config.yaml
encoder_arch: "vit"
model: "masked image model"
dataset: "microscope photos of single blood and bone marrow cells"
train_examples: 97085
image_size: 48
crop_scale_min: 0.5
horizontal_flip: true
color_jitter: 0.1
method: "mae"
mask_ratio: 0.5
loss: "mse"
encoder_norm: "layernorm_no_bias"
encoder_norm_position: "pre"
encoder_activation: "gelu_tanh"
encoder_head_dim: 48
encoder_fused_qkv: true
encoder_bias: "all"
encoder_qk_norm: false
encoder_parallel_block: false
encoder_moe: "top_k"
encoder_num_experts: 8
encoder_moe_every: 1
encoder_expert_mlp_ratio: 2
encoder_experts_per_token: 2
encoder_shared_expert: false
encoder_patch_size: [8, 8]
encoder_layers: 10
encoder_width: 160
encoder_positions: "learned"
decoder_width: 192
norm_pix_loss: false
decoder_layers: 2
residual_init: "zero_last"
optimizer: "adamw"
lr: 0.0029
beta1: 0.85
beta2: 0.95
eps: 1e-08
grad_clip: 3.0
cautious_weight_decay: true
steps: 40000
batch_size: 256
epochs: 105.5
lr_schedule: "cosine"
final_lr_fraction: 0.05
warmup_steps: 1200
weight_decay: 0.1
Rows from expert 0 of block 2 of the encoder, named by matrix and row number. Rows with one number belong to one neuron. Each number is 128 + 32 x the weight over its row's rms, rounded and kept within 0 to 255. All counts start at 0. Numbers have three digits each. After the name is the row's rms in percent of the matrix's.
# up: expert up (encoder.blocks.2.mlp.up, 8x320x160), inputs 0-79
# down: expert down (encoder.blocks.2.mlp.down, 8x160x320, transposed), outputs 0-79
up.158 102:067085147115143129160158070162119135106093132118135131212161109123101119162151126132118080101065067077081130161059142140143107082152145089141131138117166197102120129109102089116111114156124170111179120167102182111111117114160143121110150056
down.158 096:124093141156161128153113117119146126081094181140137059157128127087185104139129149149130128117017154156061118177111124075139103146161092098105113089110114169109137109135053145079142110136153182182174055152117182060156174183170092130150114088
up.159 090:073139109107137167194176151176114209101112116095101145166109150095113107113135142098131127144161084115141147156084119148146176148140126150154139137101112094097098150097110085163129000147118156145073106112148160130057098111184084116140139144
down.159 084:121102131124102117110148055048201104154173196145147048095170077127126149166096074144083079159055158126126146062145155115151093150120146141087048119145128148140091143141100120143134161156172090133125160113161113113116111148086137116127164145
up.160 073:075124132102176135146139062143068249146070145129117100134124170138136134117150143127136107110089155116070103167109173119148135158096128133160143088105163121081152113133092115141137092153108162127096121161128132137130117116197112153127124139
down.160 083:053145109085104123065143059110144106130170135148167108112132099121171120210110098135112138135069167094111139114138112115150109112149185096139153135127156112117104125102108129122128206178050105101079099120168126085089129167132120121183163170
up.161 068:109123083110138141133136063079111255148130113118103115116129134147126153109134173142104142146090157106105140144102131146135122120095127125155115101087143139094120123139170102141123122114154136078125142102108144134145078104175142158131113085
down.161 092:055139138101113110102145076106131074097160153189098070143135154084154132145120093109103095103109144148124122135130147104156134118176180112148124096110126114111129140059141115163123142201066093120041096138111156129083116157108084139158160149
up.162 071:047116130116133102169150092130114255119128121122154130152113148171148153112146154153152096166088130124079136121135104152123101135088146122119114123125155132109124114113114111130136061137128155097131099127110146149112137134182137124100147098
down.162 062:131111136101068104107103099112124091157121190105117092097180129148128118158103107062084116162117162133128118124154128123174160151098157201172120145124146175097111139119144164136138212143135127132135141095151088113085037132103135085144140110
up.163 123:105131123127079158165131167149090142156182098116054186135050138076206055078119140161127137181150122127167168090087137174132154071149076098165130116149072120124130142129142110149099100193077160143109108146158117130144158072160091066130135122
down.163 111:154126113127053094175126127148108129191133136084103133148037129156151140115123120168128162073205141125104139098170095126178171171097185084151108111093157140124112104139180142164111102079085124072130142134085142074185074053107150131150148139
up.164 066:071128115100155122131134079133071255140110140127145106112148139139134132093159157141155119118096132127067138163093131148144116141108137150102132112094132143102111135108104112139156094142128156107133120115158150139119127107204120127096143089
down.164 059:046152107107091110075130076089133092150144140147105087128121120129155118192103094105065108136097176102126106114164158071128132150129169153164125135123141110148098131097096110184092187152067127092037120140142100119063110143140122111168191163
up.165 069:056137081116129134139142078125108255149100105111105119116114141108151133110166142122133142122105142119082141129103156133122123153111122124117119144094121116108130111125112102141146094152142139105101111103163163130134140131220115148093113100
down.165 057:050143143123106081052122060110136088131125160154113094115169112140163138192101082110078102178075146124076173145148106057111121139144176126156114166127136115123111125122090125170116167176114118150087124129147116124056109162150090147168147137
up.166 102:135197122096085177163139159142155141083122103147140180113128177143130043137120105079133201095082062167172165127156133175111183121137105117173094097144085185114093151110123161115142119111133121090106108116116144163077060129135082100152133097
down.166 102:183162095130120118085129103134116158158082076137104149112176161181106126156119096122102112142167147135148172121200107112142161169109140174173122131131103176129095111108120113081169150103131112165131198127114122126139047116113142138139081154
up.167 118:084123076108148119114131156141128138124143112134080135116094118150182147066114111138147130117130102124142133107152088246106081095081170080138113119143117055171105136072206094165105098133135103114088145160131066198138132175129167112133153153
down.167 110:138109125118080162095183103082181062162161131127121149173059114109178134114073117171199134161149145115103131111187099125158165124076142085120060125106145067193162102142108133138097161138130123097115130135172091192197143105092115119121139168
up.168 074:025140088102145123170144103122075255133100130129126126090124160150158104103173174154129145130097156120103181121101116168127099129131129137105121114118116142104131114127126117141133082118107136068114089123117144150126118117184115135094140102
down.168 066:118115160154074127060143090100145069133209149113142090176131148105151176158111110094114095133115164128128074132170129114124152110125205132117090128173161116118161115066090143195106189160093123112119125093131106085050106119122124102141169150
up.169 070:110114109127163150138143032095114241150150113151111084092128131114134156111172128150141126136073141128111138162082182163126137138125118114128133070103116152096162124140141113113133113126110084089117127103147122120197088097174126182102102101
down.169 102:073172124059129126088140079146135074094141163190078052167115119117135132177130107112121072149086172130115115110140142098166112113158182061154129133127135105147110147074128107159105159178056104097046103141099149124078133174105093139172175150
up.170 097:062126129120132137127114098151144186115070099079143139183108122108131129112112123106174105133122121101109106123135191168138147186095108138146135103140115122129079134092103111114170103163110158115082132137134113188100168127175132135120086159
down.170 105:100115097125104154147125110113137117114150149191075164086146161096133147170123098159084135235094170120070111149108131131128146118135137111163120148094105151057107131130105112153089169111105158101092069137123159128086128096117119123162187053
up.171 114:092122088138122172166172134110127133127166091148142150127127120128141089121102128089097135207139095100199156095091077123116073096117164110119111138114121086182094177076153095195118071168155145134087151165139097125102141119131158141142102189
down.171 095:141133120171110129154136123085131076120165073079089097140096097160125153173113148143121065126116139130123165124120167109187101075166163134126084125110082135172139134192084120170101150179182149128194137106120171155088110150064080092129128167
up.172 128:124139117054111133161146131135115139145129152108113137149150127168065061119189145089115127162084109153117131139132093142134117111099123158123093179109105148093125226170129175135138157133190154168112093150082149059060116120140124121138122095
down.172 134:130128206186134165091116116125106086154193154084120182104090098048112081096141139115101180142185133160099084127179166123148145148085062180177124177107139112124120096157097139128108190167146158073163105102134149094117189104073141121097131138
up.173 114:102115122106113127136186118078084130103172068159198194169099089148083131142067119100105135108115177103113156079105080133136097105123171112153074157094172136132106127145096134147183126131084131133118085147116086083092119170146119155115183174
down.173 134:116115130126127162154074157138074116151147155121133148130149112137117112151140123125102141155130151066128135132088136085073123163112080140171069137110087072122090122167095144062144138108133183177142086119141219132115135100140158129136074177
up.174 116:133157059128126160145149194191132153168152125113127156101139227157123075125096186075146131140111088124201150151048079174088149087143116092148077114102113126103108200109130118185148120126133108114141067154108141114125110110095110064137146082
down.174 102:144072062105154133144186158120121137172163140157122150184070141154100084150155123155128171163180111120178119146056102179142166160123163126172116110083073093068111128113172082096189099117046163076145101145124095186112082082040114149112073070
up.175 094:111118109113111069130105023079116171151132103172118091120156148093143165173188169172137132096140142124087116152126123098119106128124132140092132126074145121160115140125101120116125154147171084104105117132133099152157130122087156211106128098
down.175 117:134131118182066099188086161144114138096099181106134115124132137134115086122147115113134147067224080151093092119177097074144103187103076123084141169110151152152160191146118194077137156065135102096173161135153080104202152096165158124152130151
up.176 108:105148163154140167207080177134110166154111083096128145169084098131138118156104149114115130172118092107112191127065119158160132081107093113162135084115153123100122126145141128083093049127117149151198152136148157045109095127228167045185125094
down.176 096:086101108030065134144127120165074143167201104119123166159113172134149130120142083145166168150140077125134148110160085131158151126118143124107152101155110105104121117168150095135142119113096127073137147109158162152119102068135121127146095125
up.177 130:069187053143141120165117172126120149160157118124069119126098116167069163117133177127104103090114099114112193124130108147079090114138121066116109108050136141000152159115127151185122113083093128105144097113102173124158074133144088138105158115
down.177 094:153151124141173115125116143132177111149134186163068128124171148137077130146124092155104134172190100145151148136100132157120138124154118077077131097134045164088131184139086193088128127122158103161192138118138064116198105141098153129101113159
up.178 076:057127111122165157162118107131058255145116140104113124131100187107105148129123161104110112119106103120091134195103128125133106137102111114142134117087125129102113122135086109152132117153118117146155063133112168105121118111218085126151135103
down.178 068:101163084103070093103124074073147117163191157142123121113138114076130154175106088099123150171085159127148165096147129156106153146145222162115082126141115166102076169099131124189129177166151114087120139086155072076137108122119135104138141125
up.179 112:077076132135100069150155153151193133121126177134111139152105162131158104122136102131201149078145071062090161116117194170089091174169107114136101096100147128137133130177118091165151107104158090158112064143092125147150080118119142129121120150
down.179 108:114175078143164102097154156107172108128107147145103128163085146109174131154102124129125151092153117103126143131072178138123153115174100099108093067126114161098127167153074084113153131159124101158098139109116098076126141108135167141131087130
up.180 089:076111114157139147146144114136115213112160103099167143128096132159138152126121154113139153132137134118127092129108089135131094147063173099155070165126142119131146099085119156081114092116131092143044095104132108138108119099173120153111127125
down.180 103:112155083098088115117121063113133102127120142155077095192178133091124115128129135097089093120107202156076106148149135124121161103164163101162130139093113161096100142090107126124094128184141130105068114106153063075104145168022101188118167121
up.181 084:018121103106122141207159123168116219091109098110140143135111158122146112098153130120128140149152133099119157140102147152111163161131090135158101099095070117092105079155106100124140066138103146147075035129131149126142149108179119126104096134
down.181 083:171101146156124115065113085070169099109150186138114106121197100109130192141051144104064095170080138150090110133140091101138136123096184110132103155148077151159101149080092141143096182164222102124139140075169129071091102137106143108124166138
up.182 107:089097117153096159150124144168105131107153061087195105207119154148151110118078166111191140126112066118115153161140057133121074077141225115126126134104129142101189162110145087138150116104177095149097105134134140116084142161130148115130082122
down.182 121:162104101186075162172144107125123132154161098167128104189035136132126118133133142124143135142113089149126144103147108150180104042098171127106110159088160074171111153117149139147100134158084114130163100100157109142095173160179151108122170144
up.183 077:090119112108123115159116085081034251137153115138128128100146159112150132083186165151119129154059163128082204170147119116098105113130132131105141139080125136084169094122148141128142115118114132080131075126122137119124112096193112129109130100
down.183 078:082120130141119108053170078112188071095142157120136114183096156123173145162046132094122084109121156125120074129122157109132161140145235145110095095176136159138098125070104143202135167189106136095079147133128137098091112144094098111123178159
up.184 118:101134117120092136165137135153148133162124112079195104172089125120141061127144101127167096136072060129103166168132132154109159060182117171124112153117095119090185149115174151135144150142134141086190094146098121130064126110154135115163081090
down.184 108:161084192173117121122074112119146117131136177073182061151157124101084148098117153128128091107108115141124097135199121141157152130074168168111161156133052155164148074130131166152115207174141109181161131087108119150122131123125165130130115105
up.185 129:126160125116135075208102161124162136137121136122129156145150129085159175131139109098190130157150146117095155158138120138086102151116149097111095091079147146115223119100114131153149040116188155119147107136041159124128106157131127147136143067
down.185 087:170157108111135093160158121144132098099092112129133092142215177145126092096175155131131049138110105200107125191139100134128089081233107168124107133180153172121140162087118107127196128132119136155115155107111073068084155097098130136118082068
up.186 131:120121150084122078138173096136131144196134097077130140140104119140190164098081134152159123113129196119057099105159130125132141101169110117181127152137167138139111059149117145131127136094087116166106071146086101112146175152129151163056130142
down.186 097:122111074141083104106124169121155158143130177102124143106153126091101138159129129135062099124114179118154058112091151113100157155125132163102106175115102129072142140148135176123151140110114166037108133169158143169105125083088101150144199156
up.187 096:124098110162095077143133114120096138181151098165174081169124120135135110195149100162104169163131135103160103076157163125083084106099110138143132153055138114135127077114075103120127141119152193102137128151091098158107090147078177223159080122
down.187 125:161154032204110127178120153150131184171089120096157138128111127176141072143098138124119145073133065108139095098117132089138114141127073150140131174110184112106098158158094166112110153114120228133190122106129132088172075083156143118157133126
up.188 118:070121061109090136137128201094113131137139073089058197111078117147069130125107138094101135156161119082176200103148127120146158081133112156116094140051123122125061154163121150123117142131077137141097111137121115114164134149127140109106159117
down.188 124:111129078161174147134115183074144122126096108130146167072122097135072127159126130151131161123162127128155209087116142167158127133133076125105100164058077143068127161162103118127170124121107084125091070126121188090099152171177120137134117120
up.189 117:128122167135142128164118087164094130198122085134091159163124178079189061115092144149167154150066034126093133189136058137104131117127151132150149066145114101132156151109127119203105065175170178093189093157119125143120099063114141094115178093
down.189 113:202076097101115119106151068122177117119036133117140116152090150122189215118137137170159142127126111133102082172148109121139124085135196094126136125161139090127190100092137071140109139139133132093147132187122173144089147097129180131151096136
up.190 072:093124101119160125137172008090132253132108139138132143084143138128140158094161146151142096115089137140067116138088174127112145162124117125079145110144120125085120099120112127131174090135129146105079123139137133110139106123195113153068134117
down.190 093:081152092096146113066143071122124073114132139144092080174141125109135110208093085101112128155054188123108129107155144097165102124133173107168156154111136113126095083079133149146116185147086096092068107131116111121066112154116132122170200167
up.191 112:113129108051124082128133085154159116164076174039125127134171101081099139111222095186113136165110137115108104145094130123105209146123154136147142151150107110106114152117160131222090126149170093147103064110148131089116140109120066170091114132
down.191 106:109135077060123122092199161111165129129196146103117167131089152043115138133166135132151107157128129120112119131125128183143186135121116148095080144160094116163130178144159123177108091135182164152102114167093104061096116086077090117093141091
up.192 072:071111105104146118167127070113077255121126141126110128115140117109138170084146147124157127126084175124079125148091132135121126118118150132134134120103141134106108099108131090141147090140135141082101117115125126157156142125201113133078137111
down.192 081:054137115089123093063117078124142084137116146140107110124145159144160131194126091104085124148097115127131107137141183092151126125136200109148098110118119112106124119099107105189123175167078128119071085152105156117060078159138110121148185152
up.193 113:112118143056073068191139156143134136092125126110141153171095132163123125184105119158193138086139087100099128092130111179195077132157173091165112135089161183151062180126087101114172115092171126113156099094088161169092075132110136145099140094
down.193 112:111191139189078099136177152136140097092100179155139091161144125162137064155096138114136183112124083098081131146104117127093104148136109162121086152137134144188118184140143143093150134106117152167181086100102152083132127135133135126156093091
up.194 115:136161114145128088183085085068085182126090133159123081099140079108130113129162117177140145083139146097104097097138099121088077130108188192079133129106128063145072130124085101132142108162159166152108171094148160130093168150202169165130126145
down.194 119:122156138158099149126104117110081103115168152127104118121116142166121106141139112156073133115113124135161137157141126104102163084157128127176119086157092116145087175155180103134104157138131134173208109118104073157161107093082086123133078160
up.195 069:086122114140149134137126053109076255155118102133123106129115154097129156121147148129146113104077132124102132163096174144133122148118135126124139097091134116093154108106136114124150089158126116082119123134147121126161104100192126162082088123
down.195 090:051166116057105112093134075149144085127134159197082061145106116114148110177120098136106108146077175110109106117105167101151115135148191083150127142127124134134123120083104104142108187167066141081061096145133137125103132159102129143172173133
up.196 075:055112080123123134144135085127109255127129097115125141094127149139132144104183149161135118148109134119124135127089138175123116126142127152061084120118130125089107153112125081153168084139142158105105089146144124138128107122203120132079151124
down.196 074:099154162108106116081126067124125080110156196176066080148147127142170176190095073040108092157100170118099122143214102064130151143126171146149142149146116135136130115091115149166092162135111078086069143120087127127091100146106101123169173115
up.197 112:108157145178067140208083170082139164114111106147044130098097104115162150127118156141109138123118106071086160132143092142172092133128104176118128108103142112083166127172106147104099063151142146129107135138117182108120119141217143039176147090
down.197 099:132108094035071179206138077143125115186124108126122140124096112126098123125133077167136163156114060136124149151116133135154160084127145155099141070151123133104146135173177140114164155062103081086125115139176140084155101089171124099204118135
up.198 124:070080124106118126154136131158089144115138172151074105181084191140103116101150174120149094101173147159103202165174130116113172091181095162175194189114185060086163139110132120192108122127081089120124081161117093120143132152119098119133101154
down.198 092:185115123149169085105069126117163079111103178143117081149151192102116132108122161136127108113122148160151115126063113109112147145172151166155060150147160143147123148096137144200152180142080122085114185133102100137122146157064147140155120145
up.199 086:100130099072152135144128025120106231131106117131149125156144161104111156099156164107144123087098063139088106166131146113105144147094176136093133132127151143067087113117127116112176085181116092094103102143162140084095126110200087143099110126
down.199 097:110166119104115118110147092106135081112138170140114102099108113080138127175092076130063102156108184082128119083134168112141133153156179153172133128144112151120087084106130113179111194103095164064088115089146127167106115133091146131167200112
up.200 111:082140051157146138144151106084086146117132014119123111143131096192125069177147195156094152129122069155150175108143117159156045118108129109081085078131146138100119189174176129158165102100129136160104095108091109103081143178140168136150152129
down.200 108:154095067188124148125110095113138101116102072119143137126113084146114075173160139131130178210134115135111173085178176175196105082122144112082066165124132167131119170218150131124171144112064090123120147100106153091109181124123102106114142137
up.201 074:043118108119142121162158070125109255112114117131139119115116127138142129103129148134161124131138130130066110147084136178126104130104146129114105117113130119129113096091096121153158071149121140111100124143128122155152137149197104144094148118
down.201 071:113134105104135095064103071100123090125121166155112100116185169117131171180132121121055120175089141105126111132150138041096137130093202143156118120103137131108120135134091128173095215177128138136097123134145132103078084162130125135153161154
up.202 076:043146130093117120201139085126090245157153135140121140123143141143140100074164140104151153107119107152087154144117108130136102115152075091160143158089142115135122106130101111125169103131096129117097049128101131088150138126175139131061112097
down.202 061:117156139100129122087107081109162092099166150083084124149160104099138158197105126128104051085100166101123081100147141105146124151139203118113090153176077126136088074153118112177125184183201130111119145098195102043085131115103160095153157192
up.203 120:107117073136106115151042114074065145191109075096147138109113103164148111108163102180117185151091115146157161125175105149121082057059084115139044150114148071132147122101159166137142131157116077123079122186125096131121157101131180117169115200
down.203 100:145072127129107135095146131092138078136183146128154149104141079148163125057112125170127203134092157170147144078185128190144113120078120138096000142117073124150175152151133152100173125101137087177115158130124082116093147110098111121128094153
up.204 104:125090109096133082154122083126123143202151099126121053165145130069146182179132105160118169200118134129128150144138152144114115106129162134149150111066149111117136124104093094116081109125106105084168132104139107155089098131104147212161111141
down.204 112:155170079225108123147110138119144175171092091071128156113156129148147053088076163074083110069121113101107138137102124095111090142124061125109123188113167101122152113128142197097144172124190111142138116132147092092198091117192139125183107120
up.205 128:127126107159190120115109116159163143144153087057153131163094103096168171150135131136145123135161102159087139166134111127102088106098188079104117131087117070121129129052149135172135104165109191098158151098141141203198039097138135121133148154
down.205 124:185114162174111114100087129115144117156100174138090139112067100106141133124046172126125173106160144103087045098107134103100166131080083166153177133098122092138107069149061172162076164086127096095114072126143079045162178152099149149099158146
up.206 109:112137111142104119138150117141120138169092112135117142165093135078131123136071133139162084128081066147145112125121095093149140095093161149094155116160141086146155133080108095184131013153123108088139081171112137168129141116134086093141151133
down.206 094:077133124170188121059126098148182117122111181137161093177131121089194154113114162156129102031077131168145092139123062113111117144137177098159151106139142095120206095085134113180116062127134123099154142162124111128153136159129131115145163108
up.207 099:068147098073123159168152101126089142059121081175133187180047200155097098137140139082106105093134143111125111114131119137173126122155130131168102115126117135059075154124105079149168074179119149150096116149147135120103188129146094126089105130
down.207 102:086133093131141144177173136148108096166127135114092132131172174130111081110175152135092125116179079153103129134088164115071132130146164124141138155145105089114130142144184116107136162107096106155083106135102068103072131172113137129181141156
up.208 115:126083107056102085205082104093101129167077112096091115138160163139106100134159152107080079168117097129111134147174142121141162111168069167168126132110145155107129161138108137135134139153150129060139108176098127090115130129117107178155084115
down.208 101:134088164134122180155069131094122112140114137128113075160137140115057095100116189113051123130166115162103136121143163119128128143090073186196139152110100115159109150170142129143080216155180187156176109082084117108152151115122165109100118156
up.209 127:089126121110081100159199133164190126105093131156102184163085170110138098117081131111151142115183113151094166142089081098110156097168172166144140134096121117147065173079151139194082092152161144036134136183125128161196113108107171122106158103
down.209 112:152130140136036100090191105106202119156125131145169086110130124143169145083100103128183085118133201144104164076098184100174153156156126183119151148124076197155148073089147136109119155152120151087140198144121121133134137127158139140101094146
up.210 077:072126097112153107143122128113067255118090123116139106085139162128187125096128162157143134128104137095117136138080140162167105142148107132117115089089127157110105118119110066153143076145142139107122121094136133119135119111187110148117103120
down.210 070:043161145159086124101108091101131089140145124152097127111108094134152154187115101115118106114095162112100077152178074087107150143130196141102088125116126119139143134084055155193118170168128102100083152141102097092118079151119142135171176139
up.211 072:070140120104165124158128094158077249142096150116133122181140139124137111077168143094173120125133136119066114156126120139113120148112162110139161117086144128110098144110124079148160088185154130125105143130168111133115146103202114140110129124
down.211 067:066129105091113113092129131134118125153134163127133127040142125119142149166085149129057090162088147094120106139164148078101148164123173167128097131142103150077107112135083109146128213134108084104088119107184122137078114119147108109159147122
up.212 072:054119128108134134175129074147086255114104129139137115157150134131148129098115153135136126118091161110058123160089131122136125115111168145149133095084135159106082118122097083122136090156147164104113136104138166139145155121198128144092122108
down.212 073:058132097119092105066157098092104086165145159115138162071139142124171156163107111142073123170095133123128128119166142069127156138115190141115108161118118116088139100122091123201122192160085112125066090132154128099061106134138101112154179141
up.213 066:108094113122146126184143072078097255135152122156145107082138140139147118099165143152132139121089124111091170168084140180128098123132122143106131095067117148078145126128127126133172109124142150102145108124159126101154091096184129144104121109
down.213 078:061146117102100119096146078128138073115140170160083077159110128127152136163090097106100095114098167120134093114153126050140127133128198117140107161151134100138123128060135121171108165158072069080027104128135116122082138142106090128179192141
up.214 078:081139128093146141168097037098119252161109100133130131108120154085123138097145169134136109118096067099089096168107135100118140122108140137093147089118116094108091102098125110113146079171143136106138114147148161101144101106200129144092123132
down.214 092:086170085093118092101156103113102084125146160150063096128140105093125137172116080132108120138090184084112133093166163140169128178151177114159134116097111184111103106109108113131121180129083123083058093066145147149101107131109132133162193112
up.215 118:113141086147067137113153137150082136183163121102152165141030112118126090139052108159123127050052125155147137099090079165173132069122167132108158164152056106136126124035143118098159098096164125147084105103093092114110101144144127137113124141
down.215 122:140124096144127151127181107097100087150135185145183137151143130169092102149131129142148117089150109156135085174108073137101138096100173095115138174131157099177102142111143083163163174111166125200114138129169140149049115100091079108114145139
up.216 120:105080070090097096124105146078135132128086142094150118125148068143114146172082098144167128115148148099119134086120132100153122112126104186103111087092115150187059101184108134105190120066120103132110122104164123114164126152131103191152100152
down.216 126:096124127119111093103132170103127113109034174115169140118143134108156143104137146140137194050184088131112142105107141110102095083128109183143134152122187156103125124156109119100130168091136168077182078153139117151162159157125130139148077160
up.217 114:082212165150131128167151094108137140097073087138122199102095158067181081168175102063132149063150083117112122204079132133105130143188137122153123060112171139137181065125101102099135117138078071114144098111126151105133122099143121130173141121
down.217 111:134090154111152165122145128150162118082165129183147184097134133095122084178117144144069129122108150146116102181076168152106148113144147100138152110151080116155114126184109104149124189083071099124143137117153164124136123083136072127143091107
up.218 118:113099112144081162222101161187145138077111133110127073197132173145139125133111128082158105117101092125097121136148085165134112071133172101176165099109157140125087123143174089164115122058120132076155100100136134162132163114131149114153075077
down.218 104:163168148166073161171130115132100122133159150127131105192108160101163131102155159116157103169108137115128193118148066096104174067125112115134123115129118167177097124203179176154095124169148083107160160151144113108154137162067140134102130078
up.219 121:118128112076113090188145207109084141135129089142118096152124162135103125178181138097162187180133111070134130156107113180127052149074181159142073131034159125089154124106139070140116081140134152123160106132155138130047103098114099157156142158
down.219 098:151163120166159138180156200166140113120120038120143158119119146175094060131110121113109076215146110137161175104155106159127157111174120105103050117144025114080143192111129159060196133106164107187123084111087099086093103121118067131136117133
up.220 127:124158114085102094120202151173092136140099087160109115147113190157112132112140132199143147157120114133116141113186102142123158126120147220140121142157117107132111225154171129132053156118170123083140147156170075122092123135138159138124124134
down.220 134:176149085126130105088070166109162095181095080091127175131115121113144099147086097075112125162171133132141141111116138077163139072148084110182095214124140069142178102124078121131091194136181129120107118089164105115172186110109141138099091078
up.221 081:060143143105150129174127087108100239129080086122140112126118176150114112120114206130077108145126159080117086149119143094153135124122138141151156096097154133087121127155141091132117097167137221108135119156137170112110140112199176129126129138
down.221 081:067130116148082101078126119101100122141174142132117122079148067116164159157086079109142167149097124112080155119157091157136165126084173124102128122104099100095105145106072150159135187161112094131072144083151162110132128127134086138152113126
up.222 120:131107107126096112143033153091134134098086114099101070082146113130125115119163168181097150177114117133175173084088111143080127102092122135116105122128153143113155129118127132169094118099114167134148140161072196156099078107132167128174107113
down.222 128:107114148104094127153211103105118103166162207119157178134142157041152090118134142116111144178162105161102158145081134110128127153113119169056078189140099101082145112141067183150138184126188126109148101125166107162125141096094094133113079124
up.223 120:117138075103083065141143116163154151153148128143056145136112114048138148149152133123174182101181102106094165122175106170087093166153124118123116115073125135102156158090101129156151092084169071103086093087061126145136065149103104193089113138
down.223 108:162121138251109126138147099142210097096079124115119137145121117141130109126098078153130163093150133166107128144063101184108118155184067143133129124132142172123114138157111156034211145148171142197168087098112115117128110110112171115135097118
up.224 079:068136133079140108224117098120136245124098082148125153098114163122196143150149118129110175171114126095117146142100128150125116147122122132163108038092123149095111082174128084105121066134084134118095136143119187139156149112181117138118120121
down.224 069:085114080081099105098143083118134095163156211127160099119169100098123167149101102157132106124074137148106146109096059086145105126102193144108137184152132139110176186073123125129122137138175081102070076109141130111083091135069109109132165127
up.225 093:013114122089135080156169083132089199151074147115114113164132083122096079101083139167116120127105137128086148101115155147150125133138105148135202142126137130125103160124102116120129034141129155102087097120134129158129156116231117151110149131
down.225 083:141104150166120162072136132111133132180158129087189103096127154095141165150128106180096098194117137087093124105142153087147144090120129082153094134121143134149103110153071137174113186142175109166123171095173127064119138144097149103142115124
up.226 118:072128162112092179189099179192102156146138105125117134164119135143120061103090165127126143189114108139167183100078123160158129104101139097201125127186141193126068159095145076098114058087123136104139124119134157112125141148163141033149130082
down.226 112:112100103081080129169099165168129148203162089084144126139079117132111114153138092088158128130172075158148098087145108143153151055119110069133167126123116094153138100118157137117163104123108132102116126110108095124121139148146156151117080068
up.227 089:000139124098141137197129118149088228110102108107115123130117151111121119092142135128140135167132132099107100171084126138140125116115098100131147061096102118103134130174099118150125113162136149133114063137128129126140141125186105138125074135
down.227 078:150083127213101124060104091131155095084201133081106130129195102104143169123096144123095147186071167125096130157145117142092179085097207087129118138123080142091115145102148111123087174132159137109120102108181105072109133066114130121149147144
up.228 114:103089133102075136149133120156124132100117113169122151183145174180167089100093157114115179125156122124121143121042106101101101118138125109150155133100207168060141185165134120110166095130120099116109093217124146067122150145136127106109105168
down.228 119:146080158115141130129103123126167104142114173174120099166122151133119118086190150175129188124213124141136114142072136104113129117126111148192041104130128164158112140148138076121091184161157137157118099121097146137096133164139133108098080187
up.229 124:132122126085105125201107172135148135101129125142104031144134148067057140139163142137145130111126110128181152120085103133153108135057213176113127182104121102124115156116174104121131082085147090068157139099120200143110120125123149134140122118
down.229 132:184186137171135142158119141136100110122106130108178135123164124137173062086177119107129139143090182097104173117108084121061158156144103098123088109125059124118160110077193176096186118108142128157082125145144168065103104075146136136142075145
up.230 120:121123153099088135162094190177122115073116142111139106153133177140184149161144113142134190125099073098130082161038072145113118118066158138174075126114147170119137108163172108074106116056179157105167126129118140098078070112127123137147135073
down.230 122:167133142127147182141096167189171095098067095113122126118126158111153113176131133102126169151154139102087123115114133136152135092136117063164101089087111139135133136154118107066140194094136152167177092076129188134114154087164120134148076094
up.231 105:094152088071140180151103181102093158136074138140149075043168198162090104092169191126070154114104080106202142180131149108108145108096119185133180150107136100118067135147142099118119142118113108111159141154142152113090131142150057105143097121
down.231 112:161117093124149105074174150096104117181109139162123102091165109161053168101115109146137067172104127141121170093104146135126135140101094149102152132123091175130113121132137189059134142069075077130105152131106133162088141138111137166137129156
up.232 118:064173088152104062119161152122080129168099056135129182140127110126097146137173119169121097155121166142140155073142131132101098157141144089133088159130090092125112156119115131162144126103136172091157100134060150133153102141113136147123144094
down.232 111:143161107134135078173145102119134129140172146151116124155123122127129095106139127186143161137122090099168135153174129106128070154149161088101111101131108125152159162039156120154083166138134162087148151136138060154154089126113201128156164145
up.233 106:120114109115117084166084090108138135136153154168079121083147177150143174134165080194106080098096112152152142153076146110082190122142128124095110141154116123111212155151135107108123083125168115139136133191111135140127089096119123157135111024
down.233 120:155145127181160086131047144151148149090109188168097141061123130077149135111144123128086099072140096163126099145123133111094086106129052144136117064141111090097131146117102048170109163095143162138162098121141124151159118117172114141117119055
up.234 114:114164144067075151182134095132086130165153098146133159140085134155121061113198134125093168161138178105106135143115162145125099184099126170127095150110169174117080190117206137109152125123156182075112120170130073111117129091128121141145109148
down.234 108:112135140082128162141113129111152114138103119122129184095158111107098162150134122096061072123113132101126109145121139134100085160192098117177125065129064143091128187107092141130154180149172116151108107135127078111187142137140162107123101216
up.235 108:120060078135113080141103115077131145132085103126108096163187164083207114089101153138113114166114094102114191110145141061152120129136075157141148156099141176125165105187110151110112086099132170072131113154132106133186143092131090157100100120
down.235 101:165088122134201113125142161095153116123055114156080113133176083101181125074117142113106083167154113102146129095181107068136129154148097105110167122110112067100121120162123067133087159127127158105090140177168144152146209081196129147079116120